python train.py --arch="swin" --model="image embedding model" --dataset="Sentinel-2 satellite tiles (TerraMesh)" --train_examples=72500 --image_size=64 --crop_scale_min=1 --horizontal_flip=true --rotation_deg=10 --targets=["main land cover"] --num_classes=9 --embedding_dim=128 --norm="layernorm" --norm_position="pre" --activation="gelu" --mlp_ratio=4 --head_dim=32 --fused_qkv=true --bias="all" --qk_norm=false --parallel_block=false --dropout=0.05 --inner_norm=false --drop_path=0.05 --patch_size=[4, 4] --conv_stem=false --depths=[5, 5, 5] --widths=[96, 192, 384] --am_softmax_margin=0.1 --am_softmax_scale=30 --init="xavier_uniform" --residual_init="zero_last" --optimizer="soap" --beta2=0.95 --lr=0.0019 --beta1=0.9 --shampoo_beta=0.95 --eps=1e-08 --precondition_frequency=25 --max_precond_dim=1536 --one_sided=false --adamw_lr_other_params=0.0019 --steps=5500 --batch_size=512 --epochs=38.8 --lr_schedule="step" --warmup_steps=1100 --weight_decay=0.3 --adamw_weight_decay_other_params=0.01
Rows from block 5 of a small image embedding model, named by matrix and row number. Rows with one number belong to one neuron. Each number is 128 + 32 x the weight over its row's rms, rounded and kept within 0 to 255. All counts start at 0. Numbers have three digits each.
After each neuron's rows are labels from the 100 images, of 14848, where the neuron reaches its highest value: "responds to" is what is common among them. Only what is clearly more common there than usual is listed. The data: Sentinel-2 satellite tiles (TerraMesh). In brackets: how many of the 100.
# fc1: MLP up (model.blocks.5.mlp.fc1.weight, 768x192), inputs 96-191
# fc2: MLP down (model.blocks.5.mlp.fc2.weight, 192x768, transposed), outputs 96-191

fc1.505:099118069164127121059178151144106182143080122150119141162061147143148111171128078183105130133122153126138144136184178089096098094119165161123168083143090140110113105116130110123127141192094119124109149094156149076070091023149124176101140178115144101093121193111120122119045081152110106130
fc2.505:154075111153161141112096091086107113101223157146108146154132135144108102153146174119105164195131191057166093142132111139133086126071093166111160135144169145134091087196108184133137150176154116098156182142142169164089097106100145085189139130118103107178118114113121149106139129131084150097
responds to: bare ground (49); main land cover: bare ground (38)

fc1.46:091159119200127071127126134090163144130156090143089163118169170073128160176108149160125141097179109096083132147098135122130117140087135072111181158072131139163086066129150154065102086087073044189114121098120124119177068132104156127074153118048113116093120113156110139161095139124092173135
fc2.46:097119093174142161130164158100113095052104098107139131201110143162110135106084099097113163097133102138063164127029152113109122119065112118038131141083064141132116096098096125162183093103090150108202132064169102134147160104148077149095129207157166053111116144135128144088141165143123096153
responds to: main land cover: crops (44); snow or ice (43); main land cover: snow or ice (42)

fc1.227:130114123125127098189067163101115153090126111121164169155163178095142140157156184114157114161166113150027144150058168135141129183099162116129056092121139085148137095117106130125121141147161119064139132101123159152170131105103095172114123155155107158063080191111113000122157191115169159100
fc2.227:126136155090140120082153109100112103161084088112100104105155146177066060164091126109187085089182168092174174094138050134071167160173125106113154081147116158063149158121135139122128127148129172134157115143119091140138102152164158107138058149074116087093147079179136181119168160124020113145
responds to: trees (91); clouds (51)

fc1.196:126133067167147040097120167086167111135122124228152121126151093103129210162191157134111132113122139120103132101137161116112117143121129138163152125158166147155127087152123073107122111146162206150099116092131122146105151181130108106144065103135173137145091139078159108165133107188164148181
fc2.196:162138143110190129073140091099035162089113084144105154133089151135114076119119158139118093121135132100159195196152128142149173092153117093159148132115078072073113103058076174153139099107160108126114142139113093148140157117181155158145150133121125115091163137136117102106173108131107086163
responds to: water (74); flooded vegetation (39)

fc1.635:121109138096121150165146183082079156163143157099110126142102119148158122107123106091116093084144145120123125084149114116099074060087145155138143119137160163131091131103178172201111137130143129111139130141090240127123127115154139146102160159167172126111114128213149064113152076126223186116
fc2.635:147150091172127146134145145120192121136120128080127088114113144091126123175134080204152140166112157114175067171102150064148156124148124119147133100084133173170185121106094137132114052038148165131146113139102109129102156087081104093137145100144123102172145150104102148159110123119138208192
responds to: snow or ice (59); main land cover: snow or ice (41)

fc1.331:132107082157057150096154149119165142131133061128166112092124106099189104136140136143165109146126074148180111210149144133136167134106132133105124165177165118119180100076133134136179122132099180171116113126131132172143175122183114149093099141124166085162122121168131128157097173096078111112
fc2.331:129110157162116118192107092165146091145207142091136161201104114095147183113156168140126095140179145097070163138145128188140148105184110165138099125186123084188173180139102178157101111151142107147123164154204169081140148134121146137162161062184135127154100083169130119106118085146181208159
responds to: clouds (41); main land cover: water (28)

fc1.758:152064146111091150192125123119133154153099149136141186092111125094099151148183165084142150039118100098149135069123169112145147143090139151101088083094099109164095141120151158199099150143124054104148129108126178179148144170112094123144136154169158133111111138128104147137130132120135106154
fc2.758:151155129112109103176130137118181125153119158113085124079132110162149119096149114118107147181163106167113144134094117128176144124174136154061107100136129119119109142135147151071208173143132129143128162139157107117102093099191120061185093068087145113104097104114211051124133174131090074132
responds to: water (71); flooded vegetation (27)

fc1.221:109146142089231126131231148116086066135135126150132156167122131112098132177120129116159137156148113138117041118096153138094132132115114199100125140145142114137131117105160151094190121103154151158158135150130152153077136125127132164156102122154182088106106112147097139049135071160152165110
fc2.221:124136130156104211179129121151107126137120183127139103145121130134141114169145177121083135093082153061144125120161185174116121133133112095151066118103122121097148136109105155112102101148099111097124130145165118113152135126144077135129183124145102143145132132115208067080098151131073152148
responds to: clouds (51)

fc1.423:114179159157082111128166134176098146119117130138168151148097181151153112172171093079190173088092157098128137152099169176155161144086091103122142133026127133131146110174192115108099199165088146105130152160111137112128094151104162111162175121145132098155130128141124094131115081070109135100
fc2.423:129154116173166207122089143190140170157171157071112179140110123150131114126086158134178153101174148147131097155093125146150110136166106165116088119199143141060128136135123123141151146162173119142079121111153174141072092157157185162129101082121168147076151136137121164140151139133145123086
responds to: main land cover: rangeland (47)

fc1.357:123124085182140080142150128091094126148117119107120169159129110125146146116115162115143109158170208209167142107122131106119159136140086150097160175153106179108142092129123131115158149132112087100127134125110173139135162053152098143157157175110076149102166159139133139102190033099116138094
fc2.357:114120146174146071040099089057164123107115089087092174046167148101092145131102133115079103150144054160154121101170081151128091100111139119115140088128114180101121135115165150109122103154140116176121114185093160138104146110110086144074108139157122158153181107138122182085087150163097124141
responds to: main land cover: trees (41)

fc1.274:120114087067107166165112120134150111161133133161161118144095106171112151140067102086164151140198144132119156110100146109123133114109124139145114138140159180192131155101117120153119159087096113115168088092155146135095174130116147190107133178132094113107185164111095099075171148094156143105
fc2.274:153097097157122122145133104124143128150126149133118103198200088180172084164173107170119146143106148134117184119181201178119082178144105090132157174169105115138152103112111142096150143175182081132174129094042193123195168078191135121160158166088116184138118108116116134161177151134160153167
responds to: main land cover: rangeland (45)

fc1.348:125096072142122126093097176080172144182102144190099155107093122143152169164157120142153075173107119134104119091124165099158099117124152111169113095101110121102118144132086118146151109168125122116097104116101174123127164147131178069158136091132156093073135141134203093086140111122106135105
fc2.348:135185102147123137135135125114104149121159125098080128170126101195134142092133175107042116121110129125150121125150128179134143135233096164118175152075128111176180158185103108149120153101172141165113133175144119114108181106164111141099136142113061164139184131113054184130131120163117117160
responds to: bare ground (82); main land cover: rangeland (43); main land cover: bare ground (38)

fc1.208:151106119098096165188134130089080161094178101105152140095063126154142126138150154138152121148168121178174103113122187097143095095154119133199117138106167036191157105080126161075126122155137165117060172119139125139124148160110164096182140166091113125149153080116092107144084085143113215083
fc2.208:118135064197123128099163127184157081162119182073102094113155110186128126117106076201124131154157104181123123138116120137148120063099138151217157187057112159147132085166110110088133103090143126127158113164138103143160144125128089119107105137133155133126145126114155148133174102121079110192
responds to: built area (63)

fc1.14:109161056107148102199136099160101099177117132133106163065154100123138148147090189137092158117094106099137087169188146177119177104186136091075152140189101135156103149129138161171083106182133125107099139111156089159127155141115143098103111112037138130108160125107086098158166122135102110122
fc2.14:087154150137053136061181133163144071152162134185102107135154112118156170109061103154149146198135127151111119098172141139087157101135068164172091140134143124095200137130100078186090138163166130167131095089138125135175100167138157105110173140158136100148095158123122069124122138145109147128
responds to: clouds (81); main land cover: clouds (38)

fc1.375:111081091076116113103186098068077063154147166137061153158173137157093113111190148144139130133179125151095154000144171137141100143145129083144121113156140181169126144140163178079142144102111122192138085116132106131075070180128090107094142121135195120188149135101153107121123131133155153131
fc2.375:143153106156122116139163129172142113138108191095170103138124143134116120101149091113147120020152079169098124132117095136104124159144161157167106117097106098077173085165112066130119129100198096116127111115097081125118126072117117089072117116144158157094093168140138179140109183144117160152
responds to: trees (88); main land cover: trees (51)

fc1.669:099182153113143165092170190159165180170098122109119110145116168092127123155117116161192097164113134133186091175145102143205103101128131168092163097098156114120107114061134124199065118129103112051145136157105153119097169149097137154123104094146113129097160108170135120120139193096093143122
fc2.669:115115117098151125162144134119203143145152147121138109157087110037157168121123169099145117120117113114125093140130099155135163140188087133088072098126144138164157126125122155097159132209160076117130113150142114135152096146211113164092118107076178075120105144150091147105148138140122180151
responds to: main land cover: trees (62)

fc1.16:094081131206134074104132155118117159117134144139144133179144121144133154072093150174075152125101186140079158102110134098135109176148149133093071121092128174125099075174133147154093124185033079096134128123143168096131137180103126055166133099108123150128085158110185141132101115114090157068
fc2.16:180166119129160169092168157135148094136121139124120130136152126086175105135167113141152145102141141088081135155146113213125139119146169173124156194095145201131129130108142103158159137144155141143127148072083147133091131074063136200133156147092153162145156205148108180117194116204178026160
responds to: bare ground (54); main land cover: rangeland (41)

fc1.117:136168096123196142119162136133137100100123087177160066157099129154208152138141158119163057132117118184093206135099156162169102074077162127147131099091144186149113159133164130192122112131126083144142064127172165145124170113088114139146142156152149082096105118152146166150089106121110166129
fc2.117:144138087104124119138105141124095159167134103100095163136055116233089126147079152134119113140096151136065112081140132157108079142097108145126102103136142091208093165120149149131174192127115113128226135121127167098162128134139147196123152083098092107094134131113155087146086132163170164126
responds to: main land cover: trees (42); clouds (39)

fc1.1:124119142144098137146135106182170094147106136136129158191101114099174170134176136120113129162082137142174079113120136174146127104117141087075148091132132141157111091097071122146115140127119119122112144130145162136124115122091091152096108105145100106130163206132145147101082096082100128125
fc2.1:153116115089087125147076187137103157065139089082133120173130066109230126117120113116149095085175135133125117125120101135146107115093130134120166134130120129094082098170112136138070112106114100190115142062101115107141154111184071122133153187199122114127067142113121169111169183194143198151
responds to: main land cover: rangeland (57)

fc1.145:149142088161093058103095147165147124095139194100162155149144110119142163120172129141108131160188131129169154149082155203155207092130157144120150117136130133122103101153126157134116099149127145095179147150146119137086134120094160089136175123166184071061098086137131079131163104153087188154
fc2.145:168147123111114146133117089156130140091146110191078087154098179137126121150067158122114154118068175087100082138126181186147139198138106147140106146088122121120168173106164126154165127124166177119121142116110181139137130123100117143134034115116131094067137091131131155122156139166177074116
responds to: main land cover: water (45)

fc1.632:072154118121140102204131189152153133089101120217108141187173155151151137139135153087158162158102128140080151111117127142149102192152080144121051201118117108115175108103130134202083147123121192110139159113192111116192124128128167143139145093130145157013067148127124137154181149128169133101
fc2.632:080194175142121110096170117163118132168112144132135142119152090077135187132109131104104142149184170089167082120128140148094143107110145149088122120116183155154072085097074197151141140166141112126177116128130073101106090097132093089087179136167139119200153117170111060120197216104134124145
responds to: main land cover: trees (47)

fc1.516:073122089118116106146118097169156134099146138094100179173202072078120143129092147156066123174158145145151133114155082111153141154135149152115167077173156116110081176145116198105130138182144119078096115168146157202125142112133105098155109128190168101111165162136128099114076147081111180167
fc2.516:132093119114142160182155136160107119143120160144116148099071105100170131097102129172199091149111098094118152170133171136143132115129121137098119112153108113163137157112119091121158096118159083167121152090134094106102099124155213140094122130089082095122129105118126145080101117198152063116
responds to: main land cover: crops (42); clouds (34)

fc1.462:127136138148166102143147112151126132119197100087160158168108154116143138122152132124115107136161199194122149090098123094105129116156109088191092151153129100155110135135168098101098157137205126104195163135111068165100116147106116164161097139100135081098081127147174135105093104126122156106
fc2.462:125126137091163135153103115098140176105058135119115129128136070116130100085124152143118129174111114152155137154151141067076146139129125139090111157166128151125107118124171146137131130198101098113103106115137156109121123181183136146117197084140131157197194144164114136069146100116118097194
responds to: trees (93); clouds (62); main land cover: trees (51)

fc1.344:146198166122111105144084160111160164175116098120159119155127152105163124140138081216136164075162123159130149163099115118116149133183157087135211182161110150141106118131155100101166184161092112114130144159110164151164135151123109128133074143113167114167131160170184130091140069191141179131
fc2.344:078151100124161161128162157101140033115142150070183134133181112081120107082117145064142150125105177091121140095097155130100156137113148075082104105075152142193087069148143147079175138113174059120145161150086172149154093097133152124123177086117112180127116151070126100090193112066119111093
responds to: main land cover: rangeland (59)

fc1.416:165185166091140076190118152126156172136151134125112173094142133151160143162141120111154149193145097127111152189117136139090094113099135153113170131133173191114110137068044163114164113148166120100113101063159119098144132135171127104132177178072108109152139096084158133072096109101127185146
fc2.416:075134128178119159157163078153141144137089107138186142127144055169088189120123133103116177124072155097115118108116175158138168144162152121079130178077132135098169129151161129144135113104122225105123110154131150168127143196102142148167076193185179128121121173161147110098133130169174090091
responds to: bare ground (55)

fc1.583:140120146129150089118166110168123115136127105193066141149185119079111143169141076049113151167155106122113127128118209141132132080131122101104133153147190110100107137180092154121151112126105059184120118139151151119115111121117124159127121110099149204112139140158054135065093136183144121151
fc2.583:160154164125088104069142095061178160093109123183175076216069085116130106094138128174081056114081107138151122115178138145137131148094104126157161126123154128127161118172154092168117142146119112114103142130131103105061173112125107087160148163159118120116139097148124171183154136040154155112
responds to: built area (86); crops (82); main land cover: crops (57)

fc1.714:098148128139133183165130121167146112097161106149108140105138135137111104090137127157105103125155175138126108130156136074124107137152071125048082098056162143184084164132123162033145137116132100131154116114209161140112087107177058103135164158141132109184151126083149135114168107149091197126
fc2.714:160103151176119063197149186073114160161146097073158116080130144189121092114139120094085126151149087063168168139129096149113140151093105125176141157140147104127165108130128107171114092112101154096077119109122136061063088129101161157142166118122145149115112110119088100144111094110169108167
responds to: snow or ice (75); main land cover: snow or ice (56)

fc1.323:165122097065139196111129080160147131066136113153136171118150103157092123138140126150173117162185187104106145157087052173156143166127166122110156088150105199144164118137108153152113148118173145137121115085106171106084077132136086115092190110157192128129145170093130088147113160058132127177
fc2.323:104138164144141092149187178111130146167132114111155134170160109142168180139145133135183140072151169171093136124118205118117144137118122142157119190113116158121169158149153122067149147115081122124172122171150110140155132142103162137110119132153088109144105070115136182153188062171157117180
responds to: built area (62)

fc1.185:103130091063112108139167105120156156111114173165154096105134122148041174159110114133164139119161090180132132168111207146156139134130129071183124150152118118109161171160133187128134140189153137125064134135075105111147066099142104125159114089123153147166169129117080099047179125080121165147
fc2.185:165206100123092146133119108130108185148119086117092105090139154142156086126167119150182120142135146141126125093097150137149074132138114123153080142127164162140109129106127162128125164154119150125122127148196171133162175202161126105114065129091100150128124137130147071130193118103096102152
responds to: trees (89); crops (71); main land cover: crops (47)

fc1.219:086139161121143130067100134087136152118122144171080162163145133129152147144075154203095183139185132100135153170130138122131122169152099135115091088147160159131110129106156095192122112111180103186178170181167157179149144128153145180096147180103072113081130136130204129092142123179138185160
fc2.219:182062080105167135150121126162103143122119125095121148116117160168116142163128101100213099173049156137092145114156105178116139146147128146134094111160133097137080123111121074036140158138116182151128105105092084143151127110117136127074128132092115115109210113163056084174127172165089100097
responds to: main land cover: water (40); flooded vegetation (31)

fc1.303:133153119114134137187122149137120151141156112169142062171147111120096086124175106061085152197124154146162088154121107154198135113145117190139118194189148133095115148180140151118156125109149094109061175140164157107166163131157144132139135056151099118082127176132143137077090124067110170156
fc2.303:103052115152125169058102107180154133076090155097114104127119140139115176101087127125121130110132104145139103097111145118119135220137076091131154111099109062128116109120153062143122119093145165115137085094138112175180108155149147141157182170132124098125107105130200043158101117150133100086
responds to: built area (71); crops (69); main land cover: crops (43)

fc1.61:096088133128112129104131115073146109027139151105137168132140143176190110062115110154138140174113189120147166145083104129139119141087129151125107140147125122101166112110112108111145190167125124112097153184199178178111096097203113140113107121128140127135093154049072145105104141174143109160
fc2.61:150161114146185186102134107102181142134165140121145163130122117089115132115152040166148076116111151142101156189113133145116139117153162141185117112126088172145096119093134215151151112162087130132159154137119123151156182165109174128132159136116126175109153130085167138168104173185155148073
responds to: main land cover: bare ground (25)

fc1.413:096137089103165102119140087156089163109118118142110163158092055193126099105191165195130090125121111134098137092128126125148113193120132157154153093120130057059103110094174107156084168109143102130138089145096114101134121187114122102143145131138122151176146098126087103082134135139199104131
fc2.413:132105188149094128101196178105093171211095151123128138128142067135169156103123130152162105151141140154158217061194192120124102098203092144082063106147136118136171108121136149186154072137144147124117142155125138160109116120139097133098094110155198164095131171146130143104107127132084101073
responds to: clouds (54)

fc1.25:091156204099076171173114110099116161196135127087212138038114125178123105163195122124162163131099119162159128136099177114176130120179176142159174109151142131152158139119134118131155126145107191128121164138167138108106132101118124072118122157117129125136097097170144165136140140168098150088
fc2.25:107119043168122114156101130120122130142117165144145139177125129121148104130131142105138109146154101127159090129141127103080106145072120072130075072160165123117075116109111122033126139107108120068133074095139118098095027064162064161160103096131128131110206182090086086169110078050119098104
responds to: main land cover: crops (49); main land cover: snow or ice (36)

fc1.415:105125133118143192139124177153137117056114096190155114115127139151144063068105141106126109184133083104088137089080174114140130165095137165170173083102145131199113132095108131088114099090145108172111139095123130166156129123161122138151119099142186152075139170131118125154152122136061136192
fc2.415:090150143082116130103150104093151138134091075118141138089103126113171125176094126151093096090158127169111071165133074106124153132122151107090139132118074090112153150098106146110149083088116140106152112113146162075101167092055122151120145135155104052113084097123169145109144136133119088199
responds to: main land cover: water (37)

fc1.542:145090099137111128133154068144104172120138192187141109123135112087137121128157149114095146194138135133107095052160158138103119145139132123065143110157169153117052120165089129074190204131170072109112185133095104146127114193090185163086050122154096119087183116139157157115087140167172083138
fc2.542:171160145054098117140151140131161133097129081158103156158126102126148152099213137174105137112125154136124180152076126146134121223142155175132064166147052141144069144132131150140128117137098140174168063135137126093164086151143077105147173158095109143086148100168130137129168119079125098088
responds to: bare ground (64); main land cover: rangeland (46); main land cover: bare ground (36)

fc1.101:109153139129133107149089148184117123089143175156172127127149119165106095063166156122142104155083108122162174130120112176122097105166156116137129082179129092103208153087111137107129114172191172067150134147103167148078158109123013160159128190155107076159135127160092151140131153086166104145
fc2.101:146168140154158145150145083109099156122099092155119153150146131128125095197118105153120142114140135194078076154103173118060114126096140140107120190121091125127122123149154127110090082066099145162121140113098170143159150140169209113054089149121203136120113101080168167154115181104164127100
responds to: main land cover: crops (45)

fc1.601:117100153160133193183157158104154054120145097073167149119120191190151129100107138123176142126148168137102120133149153052146163099163130112140112117082141082141107098127108103147129110069114083127119158169173137102084130135167125151142171104149141115115122141077085103153152134162161135100
fc2.601:128122122139144107066093141126120101134153055115098090147137176118113043108101130162099111122135139162130163137103138149132092113127169170151136154149125139099140215116105120195121143184136128127067117129117084136125192124097182114125179119181129171188127095183121176147133115103129102164
responds to: clouds (40); main land cover: water (33)

fc1.513:188117131128098064125101166118142088140133152130171155103096134137138092121140122063123106074077141106158086125124148119097153116153142132171090153119132117166147091127156090186093159140076159086115150141153170156172076154119126041048095140112106082156122123143173115121151095107131161101
fc2.513:089154184165181109138134117075142143115134150054104092086158105165064147162079085188096143112118142172078181194174128173150165104153110157102105097110106100179094179155126128093119130136168131156075084095150094099150158108056129145171137097178186139102116170129110136114100132106127107140
responds to: main land cover: rangeland (43); main land cover: crops (42)

fc1.503:100074123091112113128156158108102067168150129167072149100155141157158085076156120171126102146116121091101096177105122138151107136139068128209160163155166153128112093131141171089078062078120109098101161160118139124106127135164134078107151128141123168153156125113091069142118168106104137112
fc2.503:141158128115091142129130126162166040140133135118131134127142116193172168111189137143168167123171140108135105154119046128098172137101156139119138100155122121126167130147092133092117182124097170130121183137122100131113098107126143146108118097162113095133158038171168156086107123163138153160
responds to: main land cover: water (28)

fc1.444:140119161168092150131141132139117064166132076145087157062126065105094092139146207157142128128149149124163122125125092090185147046145116117151135073145146143144094174115093163114106124142115107153118116151165165137122177090105189086071163113081184097101155116133158117079114132091101140121
fc2.444:104166126160138088177172129139164126124138142150099130175131119214166184110095095172106147177087093055074143120158167170091100130112131189041136198137133085106170150064132115159141131092097086152143153146123111104131166106129148106176170179193087069100163108131160177069121090137168144136
responds to: built area (74); crops (70); water (70); main land cover: crops (46)

fc1.150:129113148122176147148139132030120157081139101134109135162096103123160129127087105151130130163095153141069131134105132125140106125127150091117073091032100118119100194209080150138122179069076108170101132193095100157139098101075103132155146136092129077117111153081164117117138138105150140162
fc2.150:123124156118142128174139098170113137069129111078145168149149159101126103173127107112166124177114182157127077100170148088225132082128134163157136174080156073158128141136075073155141162120099191087110173093208153096119119159061157115145157078161156094158103117121117134090162103058113142139
responds to: water (92); main land cover: water (49); flooded vegetation (42)

fc1.256:094153083156172102106139133167117142157155137110173161131191095171089083159162163144119153150178147155103069071104161121187141091131127157182171136168135143148137116107141131109069130116126092103106131151146162140144161132110110104140150130086114162125214131149113116129128125135141087065
fc2.256:081046097103168141093084076129166125079138180131138124150156122111047100134144079105137129143112118103101156097138178142148104116184130123106131135070153084120176083167161152143108087049126139141122109101142135161122149094153101108096118101062168136136170128161145100073132153104088142200
responds to: clouds (56); main land cover: trees (53)

fc1.123:161126112126187191164143049124144154050129165131129095190124195138146145141174100132142102137130080171141118138196112148136135147119127130103118176179157057133134095130195110124173098073118170123103141158127082120144126087178135108138192080121112120112136141123163157177139203093101115166
fc2.123:139103173069145073086159184104152072165144053085122134121135083157132118097103147158074144066077175117119121132070199113096180133151125122096169146115142114123129051112102126127146115137100122154122104110144066096112092138147141148112162159112139099068116112108123096136079065077107147126
responds to: crops (66)

fc1.106:158139072130040104157103131101145131131165134091082133184185172087141143090173146132161125130081121151091186102142153181115120125115165151098123182113089158086119122141089140146095133152163123109088169133105122141112131119100080161123105141077109116115153204104126113089124143176071142124
fc2.106:113105098137193137131114153051118200148062144158118134130073118115129145152091133119130074107153119144155209151093163126080122105098122161117140076112142053122136139150098089119153099170179128176156140153089114142169221143112165069135109132165111152156103107147116152085166134089082124124
responds to: flooded vegetation (37)

fc1.254:164113097097135157176160101161209158083139186106136169157097153184128137059076111174145176131109130132141103036131136166151154139130097139129053176129175158146105122158145125104082082136126077154164117144144106081117144135152099166147118097106103125136114123151142094080163095115115161177
fc2.254:153100115195124122159155129119133150152145110154121096149154138080101127140193116169140098131109147120096130141102142101134151131139113143128147116101135128154133161133147090092166108099145131089180138121144116144157103118166121132129052212140108136166151103085134124124188145112154119080
responds to: main land cover: water (42)

fc1.767:154103073124130094180135132148148121078099098118141126105173143171140114125132155158133105151163158123146079066126140130123138185074178139166146133110139115144131095084130162121140186084127114156176170149087168176186139098146184148113109172170104112157053147163121148078078135106165162177
fc2.767:124137136143159124141141107189098090073167147125126084153109160186072119101132082120120147075125083161125141127139120150080141049120123121138157165097166131134094161091106081092154094176183131080154055101186144131165081123176077125145122071084175063097133167124138108165193117173116112161
responds to: crops (90); built area (85); main land cover: crops (64)

fc1.405:039122084139165138082103139071198160128179110065159099156114150127165092134182164135104073098158087115092125147143147173117156093139126114165136085130105117181128087064131090177134145140079163154156139109166132125168175093085108106155138073108078129100152087060139103134142116126112133145
fc2.405:199064164131144124105150105101143097116174176190135185140106101114140138159128176069083167152128117171180143143194091152120117144063177084093118142111202136190143170172133138087130108112122099084145097086139102144134120168076118159160095126092141111128113145167190125109079102116076075084
responds to: bare ground (76); main land cover: bare ground (61)

fc1.756:188138110099150154121135127091106120110142080165153085100133130179085137137124101118146117138156204129087113088088135172167126134151154139144166108125088169101164095087091136136139175120144128112152150161183102137077133155171090084061080117122146147152108097152114091145194110175180100139
fc2.756:069102103181152120202161114172149130148122159091090147150144094145176139135134166136137096154108113178126170212130107116137126104171098103202142138160107182122085118136106161072096078165097152097123080157128153112113135158165164156134122118161064150117130150118116129127117137143117165100
responds to: trees (95); crops (70)

fc1.544:115148137126159162125116088115102152143127107100159133162114141099192109127069134109167100113128153147142109110122135119080118131180191125067114148082116182116163067149169080179096175159113157175125126134092143158139103178086116135226122139128139144125052106123082134169157159123182113116
fc2.544:090161099115098104061132142075125170155135104149132145140171148075153121125145098089165151167115132144190084103116178143116056184116066136135109113152091090154095133117096116135149110125139111199132059154154100100118180040129100178155087162128125174166120089185173100146090107082174141126
responds to: main land cover: trees (44)

fc1.533:165141120170074073153114095137160133112120183151097103186146152156111133100076122166134099155076105156142052136088118086145137126162141140101130188162127147152181153106164080125184166127141080182144174098092141124108107134198126180156094133134138081126111106111137116082147108134174094115
fc2.533:120140109086188170107147135083109142120114157124211164092147160133121108140171154094112176131149153096126129054148078153070172124120188118152119133184194099057106133127100149089061103133100053062136140194167135104072164128111112156135153117088148170165145155152089141170100167108071141153
responds to: main land cover: trees (42)

fc1.340:111110202089165135132151154162108116129157086148161112097104173107111138169107139107112102132149153130085188094075131101121078133144184145088124160136076123119073092067136140112177182087115126117130112111071130154133106083128113106138127137152150124111113148094102136125108148110069138130
fc2.340:106167164103095173157091131072153112126141168115123111106129138170118121125138136179176134134142103092103121120126132167084137113169125121161135154152134175159127157151156116105141110191087162200135180166164114064141121114111191153100142114122096084099115224174155154150172127159147113182
responds to: main land cover: crops (46); flooded vegetation (27)

fc1.676:123098141077160153065161118159110104117126170152099068141123114172129119111151126015110158155110121156185125136119123148089139176155130136180101114107089130136108087117125084061130136109143072065123165156147158133156176104130147179122103085122158094109145112171130127121143079110121138101
fc2.676:164101113096075148037100124131127199115083114082146134134171151095094175138118087192152179115209121107147138138121167081133177131139116125077115098128152092122134187098107174106145135088127150109120144150134137113024121074147133170192147136145056142091126131095159118098136145152106125110
responds to: snow or ice (92); main land cover: snow or ice (86)

fc1.651:094084103105176078116117134145138159121115086124192127113131123167120145110136062137095101153178114095141056108107143151162152083125101136133118104190120116115176122065140125130128092094152111099194165166103137135082126145132118166131147102147130145146183057166158093135192101107129135086
fc2.651:162144178177091182168160151110107155106148171110133127158164139124083207139063087162132138125122183153127147175132076062102129168117088158135168089101158129111151093131143184053106128127142071115137120120058096108137132138060153091133103109080096141128137128138084198104097088114079116148
responds to: flooded vegetation (28)

fc1.425:105121148115095107098044086117102102149077114168122082145130132150105095110154131125167085093130197115090108105086152120091144152163079151117109115128113076135154155124156117150124107161165060097158082136056129135055172097215131188109131180118148113123118139099192109107123108104072121135
fc2.425:108132149144136109101110107119179116094068089125132125169133090124131148078174086160116104139089091128163133159071124109124133179061219150199134130133097099166144102164116114116169084088136149105138195093091085117115155153078074154106097084102105142120101138126102153061082153135137129144
responds to: main land cover: crops (41)

fc1.314:130104101114148107148184153180105154130137178087124153056112133133112162124148155154121182099120164117108110130096155168125177149114137127107164131196065097150118127167169163115143102079137076165165167105137204150106110141116153098123185073060104116103138102083112149134180173149129133107
fc2.314:160143144190095169082130146146138103140125142183100083121142122113093096191138168171114175122160104133174126211090114170212101148176145092134176172163102116145124113168093090121103136156203154127110128097148092113131104099147169148172134135152126137109119191130132046171132107093136140196
responds to: main land cover: rangeland (43)